{"image_size": 32, "horizontal_flip": true, "num_classes": 3, "activation": "relu", "kernel_size": 3, "loss": "cross_entropy", "init": "kaiming_normal", "beta2": 0.95, "beta1": 0.95, "precondition_frequency": 10, "merge_dims": true, "steps": 13700, "epochs": 79.4, "weight_decay": 0.0, "adamw_weight_decay_other_params": 0}
Rows from block 2, named by matrix and row number. Rows with one number belong to one channel. Each number is 128 + 24 x the weight over its row's rms, rounded and kept within 0 to 255. All counts start at 0. Numbers have three digits each. After the name is the row's rms in percent of the matrix's.
# sq0: squeeze pointwise conv (model.blocks.2.sq.0.weight, 80x160x1x1), inputs 0-53
# e10: expand pointwise conv (model.blocks.2.e1.0.weight, 160x80x1x1, transposed), outputs 0-53
# e30: expand 3x3 conv (model.blocks.2.e3.0.weight, 160x80x3x3, transposed), outputs 0-5, a 3x3 kernel for each
sq0.0 096:152123120117147106153116101163112110110147138115155102124128104140116127115136105164097111099171144092124116117116143140123162151138097110091100139120097119120131
e10.0 109:115154143108154139123135144138176184157132092162135137128121155134114099175139152118164136123160163155144133133174097123123160140104117105112113134131155110107188
e30.0 097:117113098122134157163158122095116102150130093122112125183147131165174131128111118155126129121077132138106124108092123152107145133132161106109166128089149161139084
sq0.1 093:137121123089121129095146137151102068144116125173158128096157161160129151149123127137099139160112140088132135108113143188123160154128143096140115149130181129174120
e10.1 096:134135131117106151107155121121119128122137139135159088129118105144112132145132107143089162153159105113128125075110152126177097139128134124076170130116139161093127
e30.1 097:103147175127095088111098154110118129152138137126116101118103151209129143133118110151126138148130164120161124161120141157119154136114110122147110127127130096128127
sq0.2 106:108112129087097132111108107100125123123118099174132193159106122143105097137073137137132114133107129159134087082164146132070165140127128138132147132106113129116121
e10.2 110:152132145087093125174138142154145132099137149127111127099081105144105139115101101136140150141133145137170125158128097136118143139088096151135136088122090124140152
e30.2 094:144141125135157109116145110140099112197110081119140112146152159121110097111126134158157151097117103132146166106098098142155109149101118127125114110165124147091110
sq0.78 108:170143126122133143122137148126109143138118158142087143159118152116112118143104147085106121103096121124155135182090098111073147108124102126127122131115130122115089
e10.78 111:104105120122121122144123110139117127114173106125100125115142113143117149142127114096164174094136104131137136133167113129120114175095143092118153130142123158111118
e30.78 104:164117098133095160153119119121147099152110192137168120085115146074129184166130144154109118066101146116159120118130124115100139143103099107156102129125125090110139
sq0.79 101:139104101119123118145112135186077127101136127086120123117134110092165087123123178126140123134109144083105143119111083087138111150136088153145158080127119104117100
e10.79 110:151152130186149161120119111119122133141139099124146107150097142078149122132121102178138122114088132113125098148135159143106105078099142163121107127111165109147110
e30.79 110:174103093145164123138111089115156137127128131120170139126091143118126140128113114153130190132126124182137135142177140111112161138100146130137134124103131098105140