From a checkpoint of a small image classifier.
Model: 32-pixel images, arch squeezenet, norm batchnorm, activation relu.
Training: soap at rate 0.0023, 13700 steps, batches of 128, held-out accuracy 87%.
Rows from block 2, named by matrix and row number. Rows with one number belong to one channel. Each number is 128 + 24 x the weight over the matrix's rms, rounded and kept within 0 to 255. All counts start at 0. Numbers have three digits each.
# sq0: squeeze pointwise conv (model.blocks.2.sq.0.weight, 80x160x1x1), inputs 0-53
# e10: expand pointwise conv (model.blocks.2.e1.0.weight, 160x80x1x1, transposed), outputs 0-53
# e30: expand 3x3 conv (model.blocks.2.e3.0.weight, 160x80x3x3, transposed), outputs 0-5, a 3x3 kernel for each
sq0.3:162102124103130141128138131151108119107138132073139120143102111119127151153137122147091099129135149140124156104120111151129167164116117079142144137111169146122131
e10.3:168116113125146122163142115143090147121108135128155118171109153105156118132108133116128148137116155105127139110127089103175136125179099092147115137130133141119156
e30.3:101124140134125136093139116122164121130117144115158137149117150143129122141144099133143105148140131162107109094091173147156112095127160113119139140160112101100150
sq0.4:096180103104164104143131124187138150148106110100144137149091124119163114147133141129131074106143105119137111112139146111158133118120101168139134116125163110114146
e10.4:122110138153161131100101129142131175150073155075168137142150108117100080129174154140120171177108141118143086105168130114109095116113148134129137147115088128127135
e30.4:132112136110102130083149156129121145141127085133112081163102127151095146122101101101149117099117109117139143126120095098129058098113096113161098142152127114141173
sq0.5:145189148164121116118136138164140100111162163142135124144093123131148113121154124124127147192199133108120108127176121119189211122166148160099076159113156137157144
e10.5:050148146120170197120140134126124116097118136142113143140110138126107109105113069149154149089124152149124163134108143107123154088121100135102131199150125119135095
e30.5:125098070115129100087129108137108113149176117122159110133127121162169174129141108123122138110138150078128115091121121143128125111130104145154145129081136144166110
sq0.6:114131147134111125142143145155137109136117120118174081130147136119108157081127163146116121109115158181130176160208120124118111118132164148101118130090127087117154
e10.6:166118136123127127139176150107157167146136090095157162107147147189137083138130093116154102119193138102158117154126120130107165149117139129154132089149134161088120
e30.6:121147144146105107165133120122077164139110129123123142154150168106129109129122138071125095139154142110151118104135129111106118128132058128129125131122150116114122
sq0.7:117107108149147139130114161140138107133101124173106090095132132087152144155132082106131143102157169092150127146164132152234117143152117116106144150117123141175124
e10.7:163076130128164138079123116127125105132092109143147122141171098148118151126124088125129115094105122099111139149128136098127141113147147135109097203122123148110146
e30.7:091139111138064123089162119128151121109144149133106168169122132159081107143142113135123118091159115128129131125118094171146115102156130147100092149124132151114146
sq0.8:117125135144111141139127118121138109093139110184105079139102156108145148111152116113103137109110109177141103164135138098078105119105122133132151141112145135180122
e10.8:116128153112154082129084135135114134109100130091116148133161106141159119134138134146122100117185158085114147123117146123156109113120121099145106147111126144120129
e30.8:109116117121105115182117141115088122111126100125118108109146090106175118110138154132135139133152121109092146110137143112108142173145127140138152102138094134125116
sq0.9:129153139141109131162141142138149117104089145166111142105167138146141112119126132145137101113152100116097113154213142133145183126105117109129114142158136059136119
e10.9:096125106121170177122161089094127127092116092131123185173134154107163119135147111120138139105144185118132134117121143147136157124131180147178100145131148117116086
e30.9:129173139149107053126151137103126089138113085133103135106104092150095101104137110093155156094119122114136114134125118077146180175115112173180108146162142117129099
sq0.10:133126152154117200136146129098124132161172116150148182136131131159113102081135100118141136173132173120154135096139111139122075124114135147110143159180142117156161
e10.10:105099118102101145113152125140121123143101083174113121213141122117078150155114119154135114123118172077132092120125123102147151104110153118059186164125115032147079
e30.10:149140119120093152160141165127107148163146110132173129129147151087117157195123115136197120159114149136111107107156154094118158128160089110128175153118134144189094
sq0.11:169134138109110100101131139119117128082108144145145130127129150128087127125122108150110109124134144102134163143129128089111119111153115117132094120115147086166117
e10.11:133138089148112146151139113145131148175118129172126137109135138140103140103157113151149147087143116158160108116168119155128148107132149145106106102139106091143143
e30.11:093147137141116111111127131155102124151155128156156142114091110132111151114160133117084133107186133140138102158104106132111119166151162097143114110138157136158079
sq0.12:130150109100116126099126119135149122103105147103149133132151118176188127156105144116145117114149161108136173098153131141125132175127107100122128142143115156158093
e10.12:133109126114193131115131103138129175169075102143159138118152117122152120152117109136106098120102138159160154131118129096148118101127119100119147169154142122109140
e30.12:103099116092093133117110113137127148096113104108154148186070136089134159144124144094144119115092111161149137124169132097149157087160174194136105129119141141061164
sq0.13:125151113099133100117145146091144087115118115126119138119111140162177106169132144098131159132126138092105120132158109164155084152147120089125148137145121126135116
e10.13:151116081101123130129110156113136110134123145172100106104132143123108165136156084157106109132144135110161115126117100145158162129130110108096179135142113123120133
e30.13:097157118132169146124174115117128141133092125136160125126153097095123127147148174151119165111125123167162122121146126067163120080146096155110101135125121141140109
sq0.14:121104179154132157149148132138126149105134148109114074098139138126123108138145117132183109116108114126116101146126116144137124119143159107119130129154113134112107
e10.14:182114106126099122120122118087173135121133115113094092129123093115127124143123094118138137130183128142112127151132121104135125116115153143118116138118135107148150
e30.14:121145135111121112118130160101125104155118110150141119127120136139151151148098093128132162088169133119145096125117145105147118118118094103186143121125122131145121
sq0.15:146155126131155142128155174137129145136143119083130145152131097112111129114092125139115149113144098116107120110143122111101105120156144116101123104144091130131130
e10.15:129116131129100101128110126116141142171140122104132060109143121144135166109157120171138125138108138126161139130152113145096144125124110146113128115138118146166162
e30.15:114106125079099134107116123111154113095126172125137108113097114117102141125167140133101130154109134127144092120116109103157105084116110090183105138129120129138116
sq0.16:121105133110134156143096111140095109105156126134092140130093105117097130127085142145101147143138102112130097129110125106130119091131108128114116090116122114116091
e10.16:107173123095158151149115101156142136108129132115143119103131142108130084076160147059119115148144170096116128120161108148111141106114132118117120137121132096132133
e30.16:130122095123101136137143085123097119113129116167129118119123141123131118129101107111144105095173100177139101114138150140128118118144146130153119166137150109125157
sq0.17:151101179164099121130154126132143135114135161086154125132111149082134114123133141120133128157105074134104140145132104121128109111094135130170131155126146151077157
e10.17:104108106138086149133157156100106138126156108084148130165128106126110129137105121133131152120134134112127119126117132134135157167136112118121116124113122109115145
e30.17:110110109118145143129137137129121154145124117103145113127099127137129137114132179128157120152111095129170173123120121138133132131098127109123150127110117133176119
sq0.18:140127136171196122150125113179120111175135154129080136136062108120141132083110100115112123103144095106172131154119114159179127107127135118126124105125085128138136
e10.18:106164137104132200123120088144173130133103155115108116140110101118120148127157138147100119091120116102119116090138145139102103127110127170118136127134096139146140
e30.18:142111122113114149132108165095071158153186103128107129139155139161057116111117148117144120118138136127130110122127092141099152124126157131108145129094136122134105
sq0.19:117179124202137130138125168126122122145151136121146138159158131178125073145134159101149117112175099115191128151120155132156137130125112073105129161111120115125108
e10.19:091117134135102132139110096151136181099127132155111137129087073134175162120142127126147142122143140081120164154149161119143151091110113109098145147133095087152090
e30.19:128135148085088139139183156095118136115165120151151096180091133127122171156088120139093141111143129109096119133105165122114124159114143111135129139088164112126171
sq0.20:134084094151122089152143100184095126092140093133100134130142097126133150101121097115081125174140097135145166132158124096106133176149113075093105132131111038164070
e10.20:133140070161115130130122123117170117125121150123142179109101178142110143118131102128131088116116152104162084127112156156105075079118116117103152136118132140138159
e30.20:153126114112108118110105105140095192111135114152142144146133160094102167116114085185130165087089138133153119159125161135077142140098127101123142124062091108172149
sq0.21:118124098094149176102137130119120122131142118086111126132162154121099137117106107125116094128112187107142109126121147151107142145108110110126149119114099112123134
e10.21:129122166144124114150145127113127156128104126136111148088115139157116131107134154132150110115133162114120129132142142139136077076102164147147110122150173144139106
e30.21:107111118124130129141113122100154127093120151133136123114152155102136155147116157100086148119127155156114124154125131134112121098095131096125121124126151152107096
sq0.22:133109108116107149124175100127106137100136164070136144152102128109097118159136135131099177071106104117171127135101108144124134129116128155108108135117120135063158
e10.22:094144109143080127140128147099128116153139148115128126178130117129113137156141132101169131164127139134155120160088144164124105153123096106140161114101132129140141
e30.22:150097116118142144172109128115116151151114150123123099160123123139150116058148157140131115146126172152125139108120161091115137151133096129108158090155167096120112
sq0.23:129098125176132133092103167165123105112123137108115153113111105115145105135125146126168088122173073130159153061133093117133202123090089132121137115135111145177113
e10.23:134108119140157105143157107134148144133090133157120180153087142096135112125113120100085082096091128089139154135116154153124139115090079145131106117116103083115118
e30.23:147126097105129095114140138110136098112149133152110123074158053138110152136163100131147195088116147111145089166115112161081122145137122143150145090090138102131135
sq0.24:139104111108134128091155146133105158101152141163090117132206120115102120128134121137138114127114114101114129128127140112162119134149111111120128112122135160108123
e10.24:144134131121085154140156134145139109148112098154110098165173108159174140163121094169130167156124176116123129104143149135123109117120125117150149121156154114145118
e30.24:123122120096126162117060114119126111172145096199124080124090165090149162151098100125123131157135091127143149125143070133077152123170184173096134156076117087093149
sq0.25:167139156123158113169148146150131116166168172144181157146154137114130137124132133138145125123122136133109127112125151092124129117151078166145149153094083115115112
e10.25:133149141115142143103150124140130128099145096145140113064102111119134125180080133127135119126038169161136122130160124134161124147106155140144107110114153175176110
e30.25:148105128135076100149141146124106145145145118166114130146127121103105149153121112140126132135123079117106130119130124135095114125144099129168138082125112147158130
sq0.26:118100141174105110119115128123149137108153092117097120099116136161151124119142100112119147112105140139148115102132117116113138149112134115128121160111132110143148
e10.26:121137126076101125116138117162113114132133142137149096134166133110136146126158117147167098132163134118189156092099127144142133160076116150140147147131100103111141
e30.26:116095152101121154117116113168112107113061157113142145125118149100145123122121136127135110111166134137101119145121154103145147131116145122123101108179075176109127
sq0.27:139100140101101138171121135113126108146098132142108153093119116145129147125102114133116107175128175103091126128139113138107138142121124118116135104132114140139123
e10.27:108130089140155113110128157152136123145129135075146148112152140111149111124140115124104159141132083086136111138147146163129104147118167124138139086181160147139088
e30.27:151104126077084138084117130118124088162131109139150141113143112147135182091108148127125111101121104127158131117136099118115148148114140134132134127102121109102111
sq0.28:110160143118115132086138144123107146155126147120098142109112133148144159168144112141082122123134160098152128117138144103157184124127136126099174147144082135134160
e10.28:131099163092157116140101130099100122152155166150142157150144098147127142126138124109140151111125130165073139062122118112133139150112151107100139112077113152115134
e30.28:149121112096070120078113178096128134141117129144108138129175066132165065127139168169129107092171115121122112124100156118157107126113124124116165128097133107165135
sq0.29:095151126149146145143149127126122153131109133129162083155102143115151120115119150175134156121121089164165165135124104081154103113118099099150151154132106102117128
e10.29:131158148164088076144141083083143135087103149130097119095142135108121081128104113108073126117095169141174159133120089116127117119104181117138088133130104138114125
e30.29:100128186212143123136161173093111158136085149128123128098150113133119147117103124125120124118127100122118101099147138153152165113148097119145150137151122097126123
sq0.30:125144116148185108109115125115120119162166096160165102162129102097171142095168132112116141143180102082125109120133092139131103106142150120078122149110200115109113
e10.30:097111154132158141129145114140152131107141121162149145136138139144118105125151141148131123129177154117149143116132097084150126099147117135146146138131128116133109
e30.30:162123121117132178100129131147149117126158142158169137150133145167120145124111141114149130136117153122118104150095091142090130121142143153092133154133158122131124
sq0.31:115088115110111109123117119125124122098142127117110080133132098133096151119127121139146148105143125134148111124121139118151138120150123103100131120101103114135097
e10.31:093123086166126106162129102152116172138131152157116134118163141161140113133109128118108147136119134169208122109102129144121127135140111126130139100102149162108130
e30.31:112123146101109120115102138129156133134150128132110126100184120158110138113161126163097157168162117102127146105112060096096100132160137115125118116129158154111150
sq0.32:147132145160105124178132105120120143123151123120090145092107161113098124134136083073124134164157088131097095119135094095090139116087141105095139155073130101115118
e10.32:116099116153146120164119109103094143107104160138120124166143131137148115138110137167129141132149130144122141155120131151114111149125113092121150083109125125154162
e30.32:128109159116131158115101110120121149131134132165146111149167144133111119109171128145148142112115088155156141094113147166137119160102149119115144164128155125144129
sq0.33:120120120106093144097085158147115143082143091114104142104079132139169183120102095081160105107177134130110125113142129126135172118133136070129167103134112176171095
e10.33:077118100118109118145158155120109122145120084153137153134073128161088090133123124096125142099117121182141099145113184142147145123095119138101096128099108119110149
e30.33:108127161124131128086118149114154130174139158127107144107106107087109120131129138144151143102138128125106098074141113178174146150155113132085109121138174174159117
sq0.34:105089100100106141166088156122141153177143101131144107105138138141108132114087124128182131134088115171141145151122151073110115149104123127116149114099134093134057
e10.34:116111122156115115109096148150106135118171163150158166129122150117125107107162130116144115148131141173173135090116167146168119142112116135105135129143145130134155
e30.34:124121106122143110117145134149099128116120135105107087165148067131109126107103146133102127141125130113079119146156140142125130141145102127206077136131146130152093
sq0.35:135119126107132160125105101108100129132107101135097087105144179114120151105113130105158144121074151160135116148071116131120125153076123156100099120112138133161110
e10.35:098147105125085137122134109091174109136112167109102160124128081127110152162168122175096090110156136136177119146130108139129080138150114116154123087125168172129120
e30.35:110133154135107123082171109143131120142098118169092136139139118090135097119110118156097101152132122142139155112097145166125117135182106143111119118116110147111135
sq0.36:084097140130153106099112105167128149089129062136086112159154109115147156128133145110133125118152162099151195144121119143140106119118123096163145174108059131151144
e10.36:142113131138121135122100150110165202192136138121147122078140125128122183120101181125118136118134130122131138120128157146161107124101114120134142104093124127144109
e30.36:107140124119128107101106138121111145124143095117176121134111135121133106174139126131077153152124137108123168131132111144170151081086135145079082123098093108157154
sq0.37:148131166125143127130136149114133134173145141089148106155163164115128108132131118129131116112121125103089109164171131150114142151162106141141106131129117131119143
e10.37:080112119118087139110133153117104089094196116100129133179146133083174128086110128128125125124123099149143124135152132122117147118095109144103111125120121127116101
e30.37:148133108146086115101118107119140113117150124137147175124124118166118123119134168140128104164136133147125144154163152132113097136137113135092105118149121117142111
sq0.38:079109109128077111102075147108136125144113085094134157128095092126080124138159114113128119140115105163135123108113141131119151140141133127155104147130153099065140
e10.38:168141147102106128145127077149129095124109107156083079150138141146140133121159138137145124101125143102154170115118124132093133137138147103149118098100114166108170
e30.38:155099158089130150111144152102122091114146151079119145112085141152140130131128110123110146110146085155120121170150103139140108122121100090141120105105131138205107
sq0.39:125146146084146100153095114127096150131118160131135119078141095111170143160103107102131129135162102103139129085101109139158107120134146106104126144121083090135142
e10.39:149171137152156181179114081185140144109154088128087136128141099081122137115139162145103133182129139157154112160139149127172132071131137129086158102112113080086157
e30.39:146142153155094170146128153100155112126159122116086104089125144101166147125141122124126166127123142107089135133150137125116113125148162155090106123149148171082137
sq0.40:099120132109139116150144117150092154188169109130173122107182107140088133159134117114155131128188112170159144144114141108130103128119136156104149158137086118134117
e10.40:149102125085109123123118105108109109125100129109106144150094090128129132121135128132110117103151133163126122147100111136148100125129142115118114107072106152130087
e30.40:132120158159153115120095129109093115131093160126129101104134141110089112131142122110108100127116102080136120165089122129157096105134112101088139150179127108158123
sq0.41:110181091184152107158106118145128132124138161111131107150133123085121117162125123126110125117137132116101132107121151148093144105112115106122129158102110111142107
e10.41:111097118162114078117123087112120119117136109146153102138074117126179180101143121120127137156139102068130085151101131111170111057106116142109151126122131133152146
e30.41:152155111204193121102135114110139122108193093104111147148133129164109147141057153100095090133116118124135093134125135112150117114112114081134107135125131113126096
sq0.42:161146140114119189136128113115095142110117125119114079118131163136158156129133110180144145158129145108144140148119117120110090097080149133139137153149137130167080
e10.42:112100129137164132160138069135110152097161085127143108128115105152124122123142097150169142144129128123092140141154153158141143165145106074164099069137173189104147
e30.42:132161113129077124109161131093106121160065073129134130091114132118137130092155130151148096130147108117132132162113137086107105152164154152142124131083137156152134
sq0.43:142145099136103140139089108109082139090091111096111190085108099118131140113144132175149138164120128109106130119107116140115070120103161125166121112170167093136153
e10.43:134074116160117139107094150137117106118113102134160086090088121122098162137127115143101138073148119158114120122147136133118145103113177156140104063139158084144111
e30.43:152142128125150131092108120117146108155139119104143123145118107167110164164132169094097139150127141147140155146095088178122165097173074143125139139131123130130108
sq0.44:142132102147133145101110112131093121137151090096086109105150093094109136114148141116139215130119130117087092121061140148108121144146120104159142113088168117143101
e10.44:131135094134143134112156176128125087126138094093113123116142110146124134087110135119108067097120136121174108128182096144136094090100134143154139129178130127100106
e30.44:137126122127108155152139151143105159124129126141159081175140141140156137163137125140140136113136182112123115092113129131073125135115132133111142121145107132099146
sq0.45:171165115115111097166123106104135129091116143128128101126133142118122101117104109106110182168109145082105093191137126113125136113113141128118127146165137162144135
e10.45:107144131143122132164128146129090112092093114126118117091106128149115160112095145155079149127142124110085110152132138118137170108105115108094120110118129140147124
e30.45:117140104156081155133139130108149094115104153105137090137112115176136108084112180119122132123137148117123153170083121127136122153099103155174121128106137139132083
sq0.46:145105126131157128087127135106085144126119125142146181128127131133086163132139115116115120155115118135131101139144115108119144109138145136140152113150137138151129
e10.46:121154125092094097144119171136111106129118107108138170079118168139130173112178200114151068083097144150142079131116095153114131110100144149134123152178167125142118
e30.46:178161136112097129126133131074131133111132101089131114087083107109150085121172181112131104134158158141159138132094126122126128106124123111104119101131110101115145
sq0.47:125105129146145143122126106116108155140165139125138098109133122129147140123136127131127100060151146153087074157163133153120093130143160128111167101112133173084137
e10.47:119113119152127152172151129141116124103140098127134124112131145130091136102116112173171129097168127131162133189150123160160154107148114117122096073097126109115149
e30.47:182144097081147115144137156094107136139117128101108070129114135147135101124151133077109165155146137123111111167097121098133125110069180089095146107154121188142099
sq0.48:069125108119146097104115104097090079118143137111076134123161136155110129102127121120129155114163141119092151103169148139138101150139157116140146117115098145123101
e10.48:122133135149153204107095165097138122114120116128107116126102140167158142152139136103111100157129138099116153162107129153107175127163131118116099107103126118141131
e30.48:166089130102122113110133094167164127132132128149162153138142126135106148142139111125099137151103115169086117122148166116115129111133085094157143135088092174079162
sq0.49:150100126123130168105119110122152143122116102086152152134143141142152139117131098141099120139137102105112149114131130173109109135135115175148132173136117150096102
e10.49:122114098144102154119180124100100103141124114098146125139107085153135102158159135159135138127135133123151126133159127110124122089111131139139140091108132103122124
e30.49:130139132159086129146143126097119134145117141184121092149097124127099205165118125131165138137128090133118138143135131088114142091173097095117173161112122102098101
sq0.50:102100142120128111131123112140158137118142169115103139109153122144148141137109129126114099147118141121136145095171136128134127117113109137137138104157103132153167
e10.50:067153111128117127142124187114132150118132116113123153122145113079131106177112131094111129134092134136122090106144100151102134126153128094101109160154156125120143
e30.50:108135101104134125108117127112124097111108156078130122107071092132117157134127187158108119150107152134118146123102118099152153105140098131170141112142166116137116
sq0.51:191131145063092147167142129128138099131112150102131120112124155120104088142077146120166137114089123106130142109110081108133133131126129122145149113147135147124178
e10.51:119140098109084172146159129122089142107084111118117146137154119110071119129118153155107136151139117149148079116096093136134113157124144150130138134076067125102096
e30.51:139122095147138153157150094106111104164120091114111161111126109093083096132139140183125133110123129135128135124136135127121162111154087140111116124105158170144118
sq0.52:135142124110137133115164153082129127109137097124136157090122139126131136106134113137139099131138171139146157121105140166173069092152098113085195100125111083150146
e10.52:178139161103133120143122138184158119127110106170139143107134132140094139136096110164153133126108137159085110149126132109105189124148132112116132124127112154103116
e30.52:064086218139120118175166136106173156148095136116134138148131148109155171124098107141129147127125159142071177107119096157115132097185157099141157137118136096151130
sq0.53:118107146141155116132141146150127151142136137124092114121143145145115156145126146116122108146124149120100118134159154113133154152150124195115160095113120137135148
e10.53:130159107103129122146130141140095128157165126129110126085118096085145126128129148170139142065169094137128169120120116112112119183137124070187125130127096144123113
e30.53:085108132102066107082178136101149155126142153129128130103168128110129120123121118132156175115159123122136138099144068185157097148125110117129135158147119144115093
sq0.54:118118092129134093134136165121107104123134111138118102110113146106120133125155171134124103132132136105161079106134132141116090110117142088120141134173135118076115
e10.54:128147132120128167127127100124114174116154136131111132125144133103170104106128166115075180145152106191149130170112177108130164129174146163083079172119110108131153
e30.54:143135146159133158140171092137125113119135142140162131130136163127104127129112090118151118133074141137105163154166166133125123115136123114138099188138120108124126
sq0.55:140121130123132120094136056115117130160094187133111104085107128113143150128136106109145156122137153127107106111141112133127139123137086124135183102102156132117124
e10.55:147148088098136177086154133112164113171109150170113111126131149123129174114169099105194107121128088112181113095174129130131151128126120130156137136096121153145078
e30.55:110129140156105096104138136123113162129128116149102135108151117108119135115115130131111103143144125125130135146127127162146113121101165144096089086119164143148119
sq0.56:135122136110095125137136108093136130120123065134127103154114106137109126146114119127146112135145132107135157128126131129096108136143110148149169139165118122107112
e10.56:155160131154144130066181103148134125175135112127102123143147144113103100157161124107104167184145132108123120104072153169130128158113120148115178080124155161171117
e30.56:197091065119130140164120114147099117142133137156146127133102125123147171112094166134122135143109106154095171133151092080124136126141108145107150080124150115122136
sq0.57:153121106095085107093122143110155133109112152107110083086105111138118109153150124130129099117126148120132123160126140114121117121160147148122102140095151142097176
e10.57:103090156134105138140109137137136167135128130102127142110145136162093125131141129069119100135158148127130147143139151121132074084118087121159122119129124123134113
e30.57:117115112156117143147113147159135143131142143151134166152111115106141141101134093165116151080135112151130110157141162101136139139107176088116145161137158126113140
sq0.58:114145128111151135146108119089120151191146143104166138110129100157128162151127112125147113154080134106132130148113150105135122143085107106147119149160140171087130
e10.58:088130132123151130133127122150126155123176126104142115159094123138101159133113118158132104122112123105123105138122106103127175138115110135170170140078094102103113
e30.58:143126119147105146158171158097137128156130121137125090162113097128162110134131149157117168147133166134109126128124124124112116114150098141135133124131141111122100
sq0.59:159119156142119104139161122135129147100105131135118116144115138088127095132120146143105135118115113133129104119140122108125101138147140150151142106149125106108136
e10.59:134138171117128158162167103138108119164115151112084124083143125105117102133105142159142101178107137103110093152139133158087146137114144124133121153164087143126131
e30.59:166123110125129134137140123106093084156112117148121155144111125091144129099167114117116144096129142148150143133095114170117094133142125169144087133133163092133175
sq0.60:141176131144142145152138117132076133125102148126176129136114161124164153153082097171128175091117133159157099165156093148096124111130179126094172142145143127100133
e10.60:108121127160097124171150146132094150109116126104088122138143148098118135128154139130113074129140158105117094191137091093119146123089192099116083116131102208090099
e30.60:103191138191102162151161163160105120143124119105120102112108155126111074105135129087131117156115154114125117138160124115108148107146149117089147119133138164127101
sq0.61:098106104103134099122129147131163115145105166123137118155133164129129137125159129122109079168094148135126152139164139144104113153180188142156126098067113116109126
e10.61:136153115125159106117142116101121124129121081131133147116161087180128116113115120132160101111105102151168117154111132108118118153108172134110153129195120123138105
e30.61:124103108120139134172132164087149095113151166107159122146121141133123139131126108163101091155148130144144169126093195163102118148178137110103135160108124107137127
sq0.62:106100128160127158126162129134155120101141115146079125163174107168146143084093135132123161142132140149122145093126166135102144102092127134137132119118118117095059
e10.62:122065129150140136124111123151119166154128115137141072143140156121153138175148164132151094147137119136112155104136143114108168108124133108095158123117133091124176
e30.62:159116122169114113160078116140134134098154115174133130123104129117116162156092106140129155144108105159095131138151104142112147077105095107167148143149120122113141
sq0.63:128135127090113164152102114098151108129103137166146183158110162153125104105123122127100114140140127150165138099118128124074121083111147132145117144116128124136122
e10.63:160092156130082149112109124131154172144108110170125132099145170143120133141123110122148130106148137099130178137133135126125132145115116124132111092134148109090122
e30.63:103136117159131107137123128097118093140100139139154109085111140134149139131138159156141151123163097124157140116112142157145125143138096139117150145134152083087128
sq0.64:133104151108150134140156124125134173104113101117140129068176117130075145145122148153178126096152108122134139149173128104144097145146146100116121118148135141150117
e10.64:131130117124127112166136102132130179108172143092120180150131093125142146137111151115159111114162171158146121093127113120131137126122122140179137160125158164120129
e30.64:184125136120157150161132144159085159082116081075120115136135138121152076105133173160131114126146138114117075104112125140089110096099115137129151167116120082145157
sq0.65:103151135157139141106105126140098144146161128126145125152156118141153142130130111116085095111102125106145133114144104145179123148147118133114141130128125095116127
e10.65:143124136138163155143157109175099168133121131101128111141071135122133129119151134130139124125114148091109125089125128098136132121089119145146156096110116151153161
e30.65:141153110158096138123098133136141114142120147114140136177123116128123141171102133125139124136079129139122123118096095128126157105091141145134124127132159110147111
sq0.66:134167115139130127160109101147137139126145117154153118117122108120113171148129087138141125122120147105101085124099139156147102161125163127127114119108174137108107
e10.66:149123143146117141125171129159131115105145137110114094163156114115093114141093124146130182115169115122156113123121132153166144144153140103137135141159124140118168
e30.66:077128118108092156139131134148115143179117113140150130174094123112101162132100104117149134136110122099102151118107157143112105144113134111169136142128095136107124
sq0.67:154116139102104143110124142115096146155092114108102102130097171153136109117103150138115132131138107111128143121104107127109100131096120126106120114130075112113130
e10.67:139128075147150119166131132156126131155119113140119110103156122125161117106096116149093083163109161168162141133131144124167160162098105161131120138097133144144161
e30.67:135096143132175101100125151146147139103148117133110113111129130147128085139168141115181148113135072132106121113182123106128121129151095123132111115166095179088114
sq0.68:097126135115152154145100115115074107140101122129137148164093126088125120141139115118115136142128120084149121112164114132150133096087162135083111144135119127121119
e10.68:125159132099103115185139112212105156114080119106118102115095158118130147131138192134114090149113124158141100136108121157147160090078145128106141169122137148147087
e30.68:101148132067141152136109159109153107194168177115103090113106156121111116056129117140152133150062125114127124110130127148166151143117095088114171112141110108128105
sq0.69:124122106131134116137148114133151145095130122134106138120117118134164125132147097110146088136139116131108115146104103127161126103115147159122164155147078120165118
e10.69:127096133145155155178097117143141169086109107077158129098133190130093145129164126147120116151068092061104091145111140141133125126166109118119098131147170125174129
e30.69:154114079095126182122122166120124120113147149173092137109130136168107166084146128130107171146148155131145116110100093094146110134125116130129103125084171107142146
sq0.70:104122127104143125137132126125119140152083154118119120122085149147139077161151134125153081137133165127105121124124169162131110169143127136123099133134092119151134
e10.70:150118147095119168144132184108095146077153144105108156132130111108084107144124122108103134134128107144150125152126107105102150154155120092131093170127124118150162
e30.70:145137132134126111087128108151145122107138159110112118125129113132130158104117129091148132083132126134095129173083148143149121149083091149098138104145121153141090
sq0.71:179141155079144172135117118115123119125123149120134117115125122142144177147070124131140122125113120130142123160176141143130139109142156122103102099130086110106122
e10.71:142131098104121135138132123140102135138131143121169110101118143096114133102187179145147143163121142104116129150197160149133132093142147101126150121126203110171157
e30.71:116117142114142149104132126121115139131125112143140103140146112117134098118161100141128083144170133103126169128153100144093133117147115110146133141134177094125134
sq0.72:132095150108137188096091114089120126140162113122113096113116214093123113109148122094082124126130100180131107126168101101079123135113073122105118105109165115122099
e10.72:123120097104127101135108110153110157137141176147137165128175088135156092129137157138112131143172177106121147154212103110115168158100108116125130160122142123128115
e30.72:086132174123148106142125125146113134144121111138123105139141113107140092114131117117126130152139132134146131142115131147137112153147123133105133131134119144150156
sq0.73:117118105119192120116162152140131130134122128108136166145089083092154155114143109141120136124149147080206152155120185152156133121104086138088109103135164147128149
e10.73:128128109124112096117087135121154154129116164127116114147149107112120101078133141125119101128137116097112110105122144118112085127131125101095111127148131131157112
e30.73:126133129109150115164113104163138159107099186134085087133125184139120113139132115104144106148127126130160127126105138140130134135098161106109150140120120145128133
sq0.74:102133138153083129132127139113124146133167119115157119084149146163160153156138128110117110135157105104154156137115121120117153102124145132140122106156120118126124
e10.74:086118106139125115102123098149103166135125108128202122120151137135123157124136131149121152105136133179136137124101173104166117162086144110080147103100128143150142
e30.74:151127118148125123160161156111144140079132115152120119112132147133143145116092149133134114151146127114133139168130106109140132143120144145097104137155104113149126
sq0.75:148146145161130166142144103159088145118112130160129128142136101104169112135109113123148114134132155093089129150099141145113158115126125143126125123119126151165109
e10.75:132089108115100135161129142135093136145118126124117114124112106125138096143098131102164166128113121097120141165141118118130148100133102097152130100135143141103113
e30.75:120155115096103130095095116106152139193109173164138115115139119146140098126117110118158145126104149145163143141103101150156135119143180129154111133117107152114151
sq0.76:107132130116162128149106160107155128161115145174151126115116125100126134124102115119093128125130133149124153130144109159141149092120106085112144106153120117097117
e10.76:152147148118118174101121141126128113137098085131100115098103126153149094117103172151121121122129132118099138098108137140090156132155127130157090133104129147151130
e30.76:141137121181131109148141152102132139109155149099120114123118109090160113106152100142070097091148123165141113144115148140123120081164155111121117166117116135154125
sq0.77:096112122130130119098113138138146150122164125110145148117133141156147073124150101161123108127133085097081193121106134135109095112084190120133143148139093126168165
e10.77:111120151135114137135154174154142107082141098141158135143120139105151181104139104109150088120114100122148106153141112134096120153129113106170111138112135119169124
e30.77:204129092157122110156146156101118122100142144143085134131094093161113167110131168077105155186087127117124136163156127094163144106127110091190098108118112109160125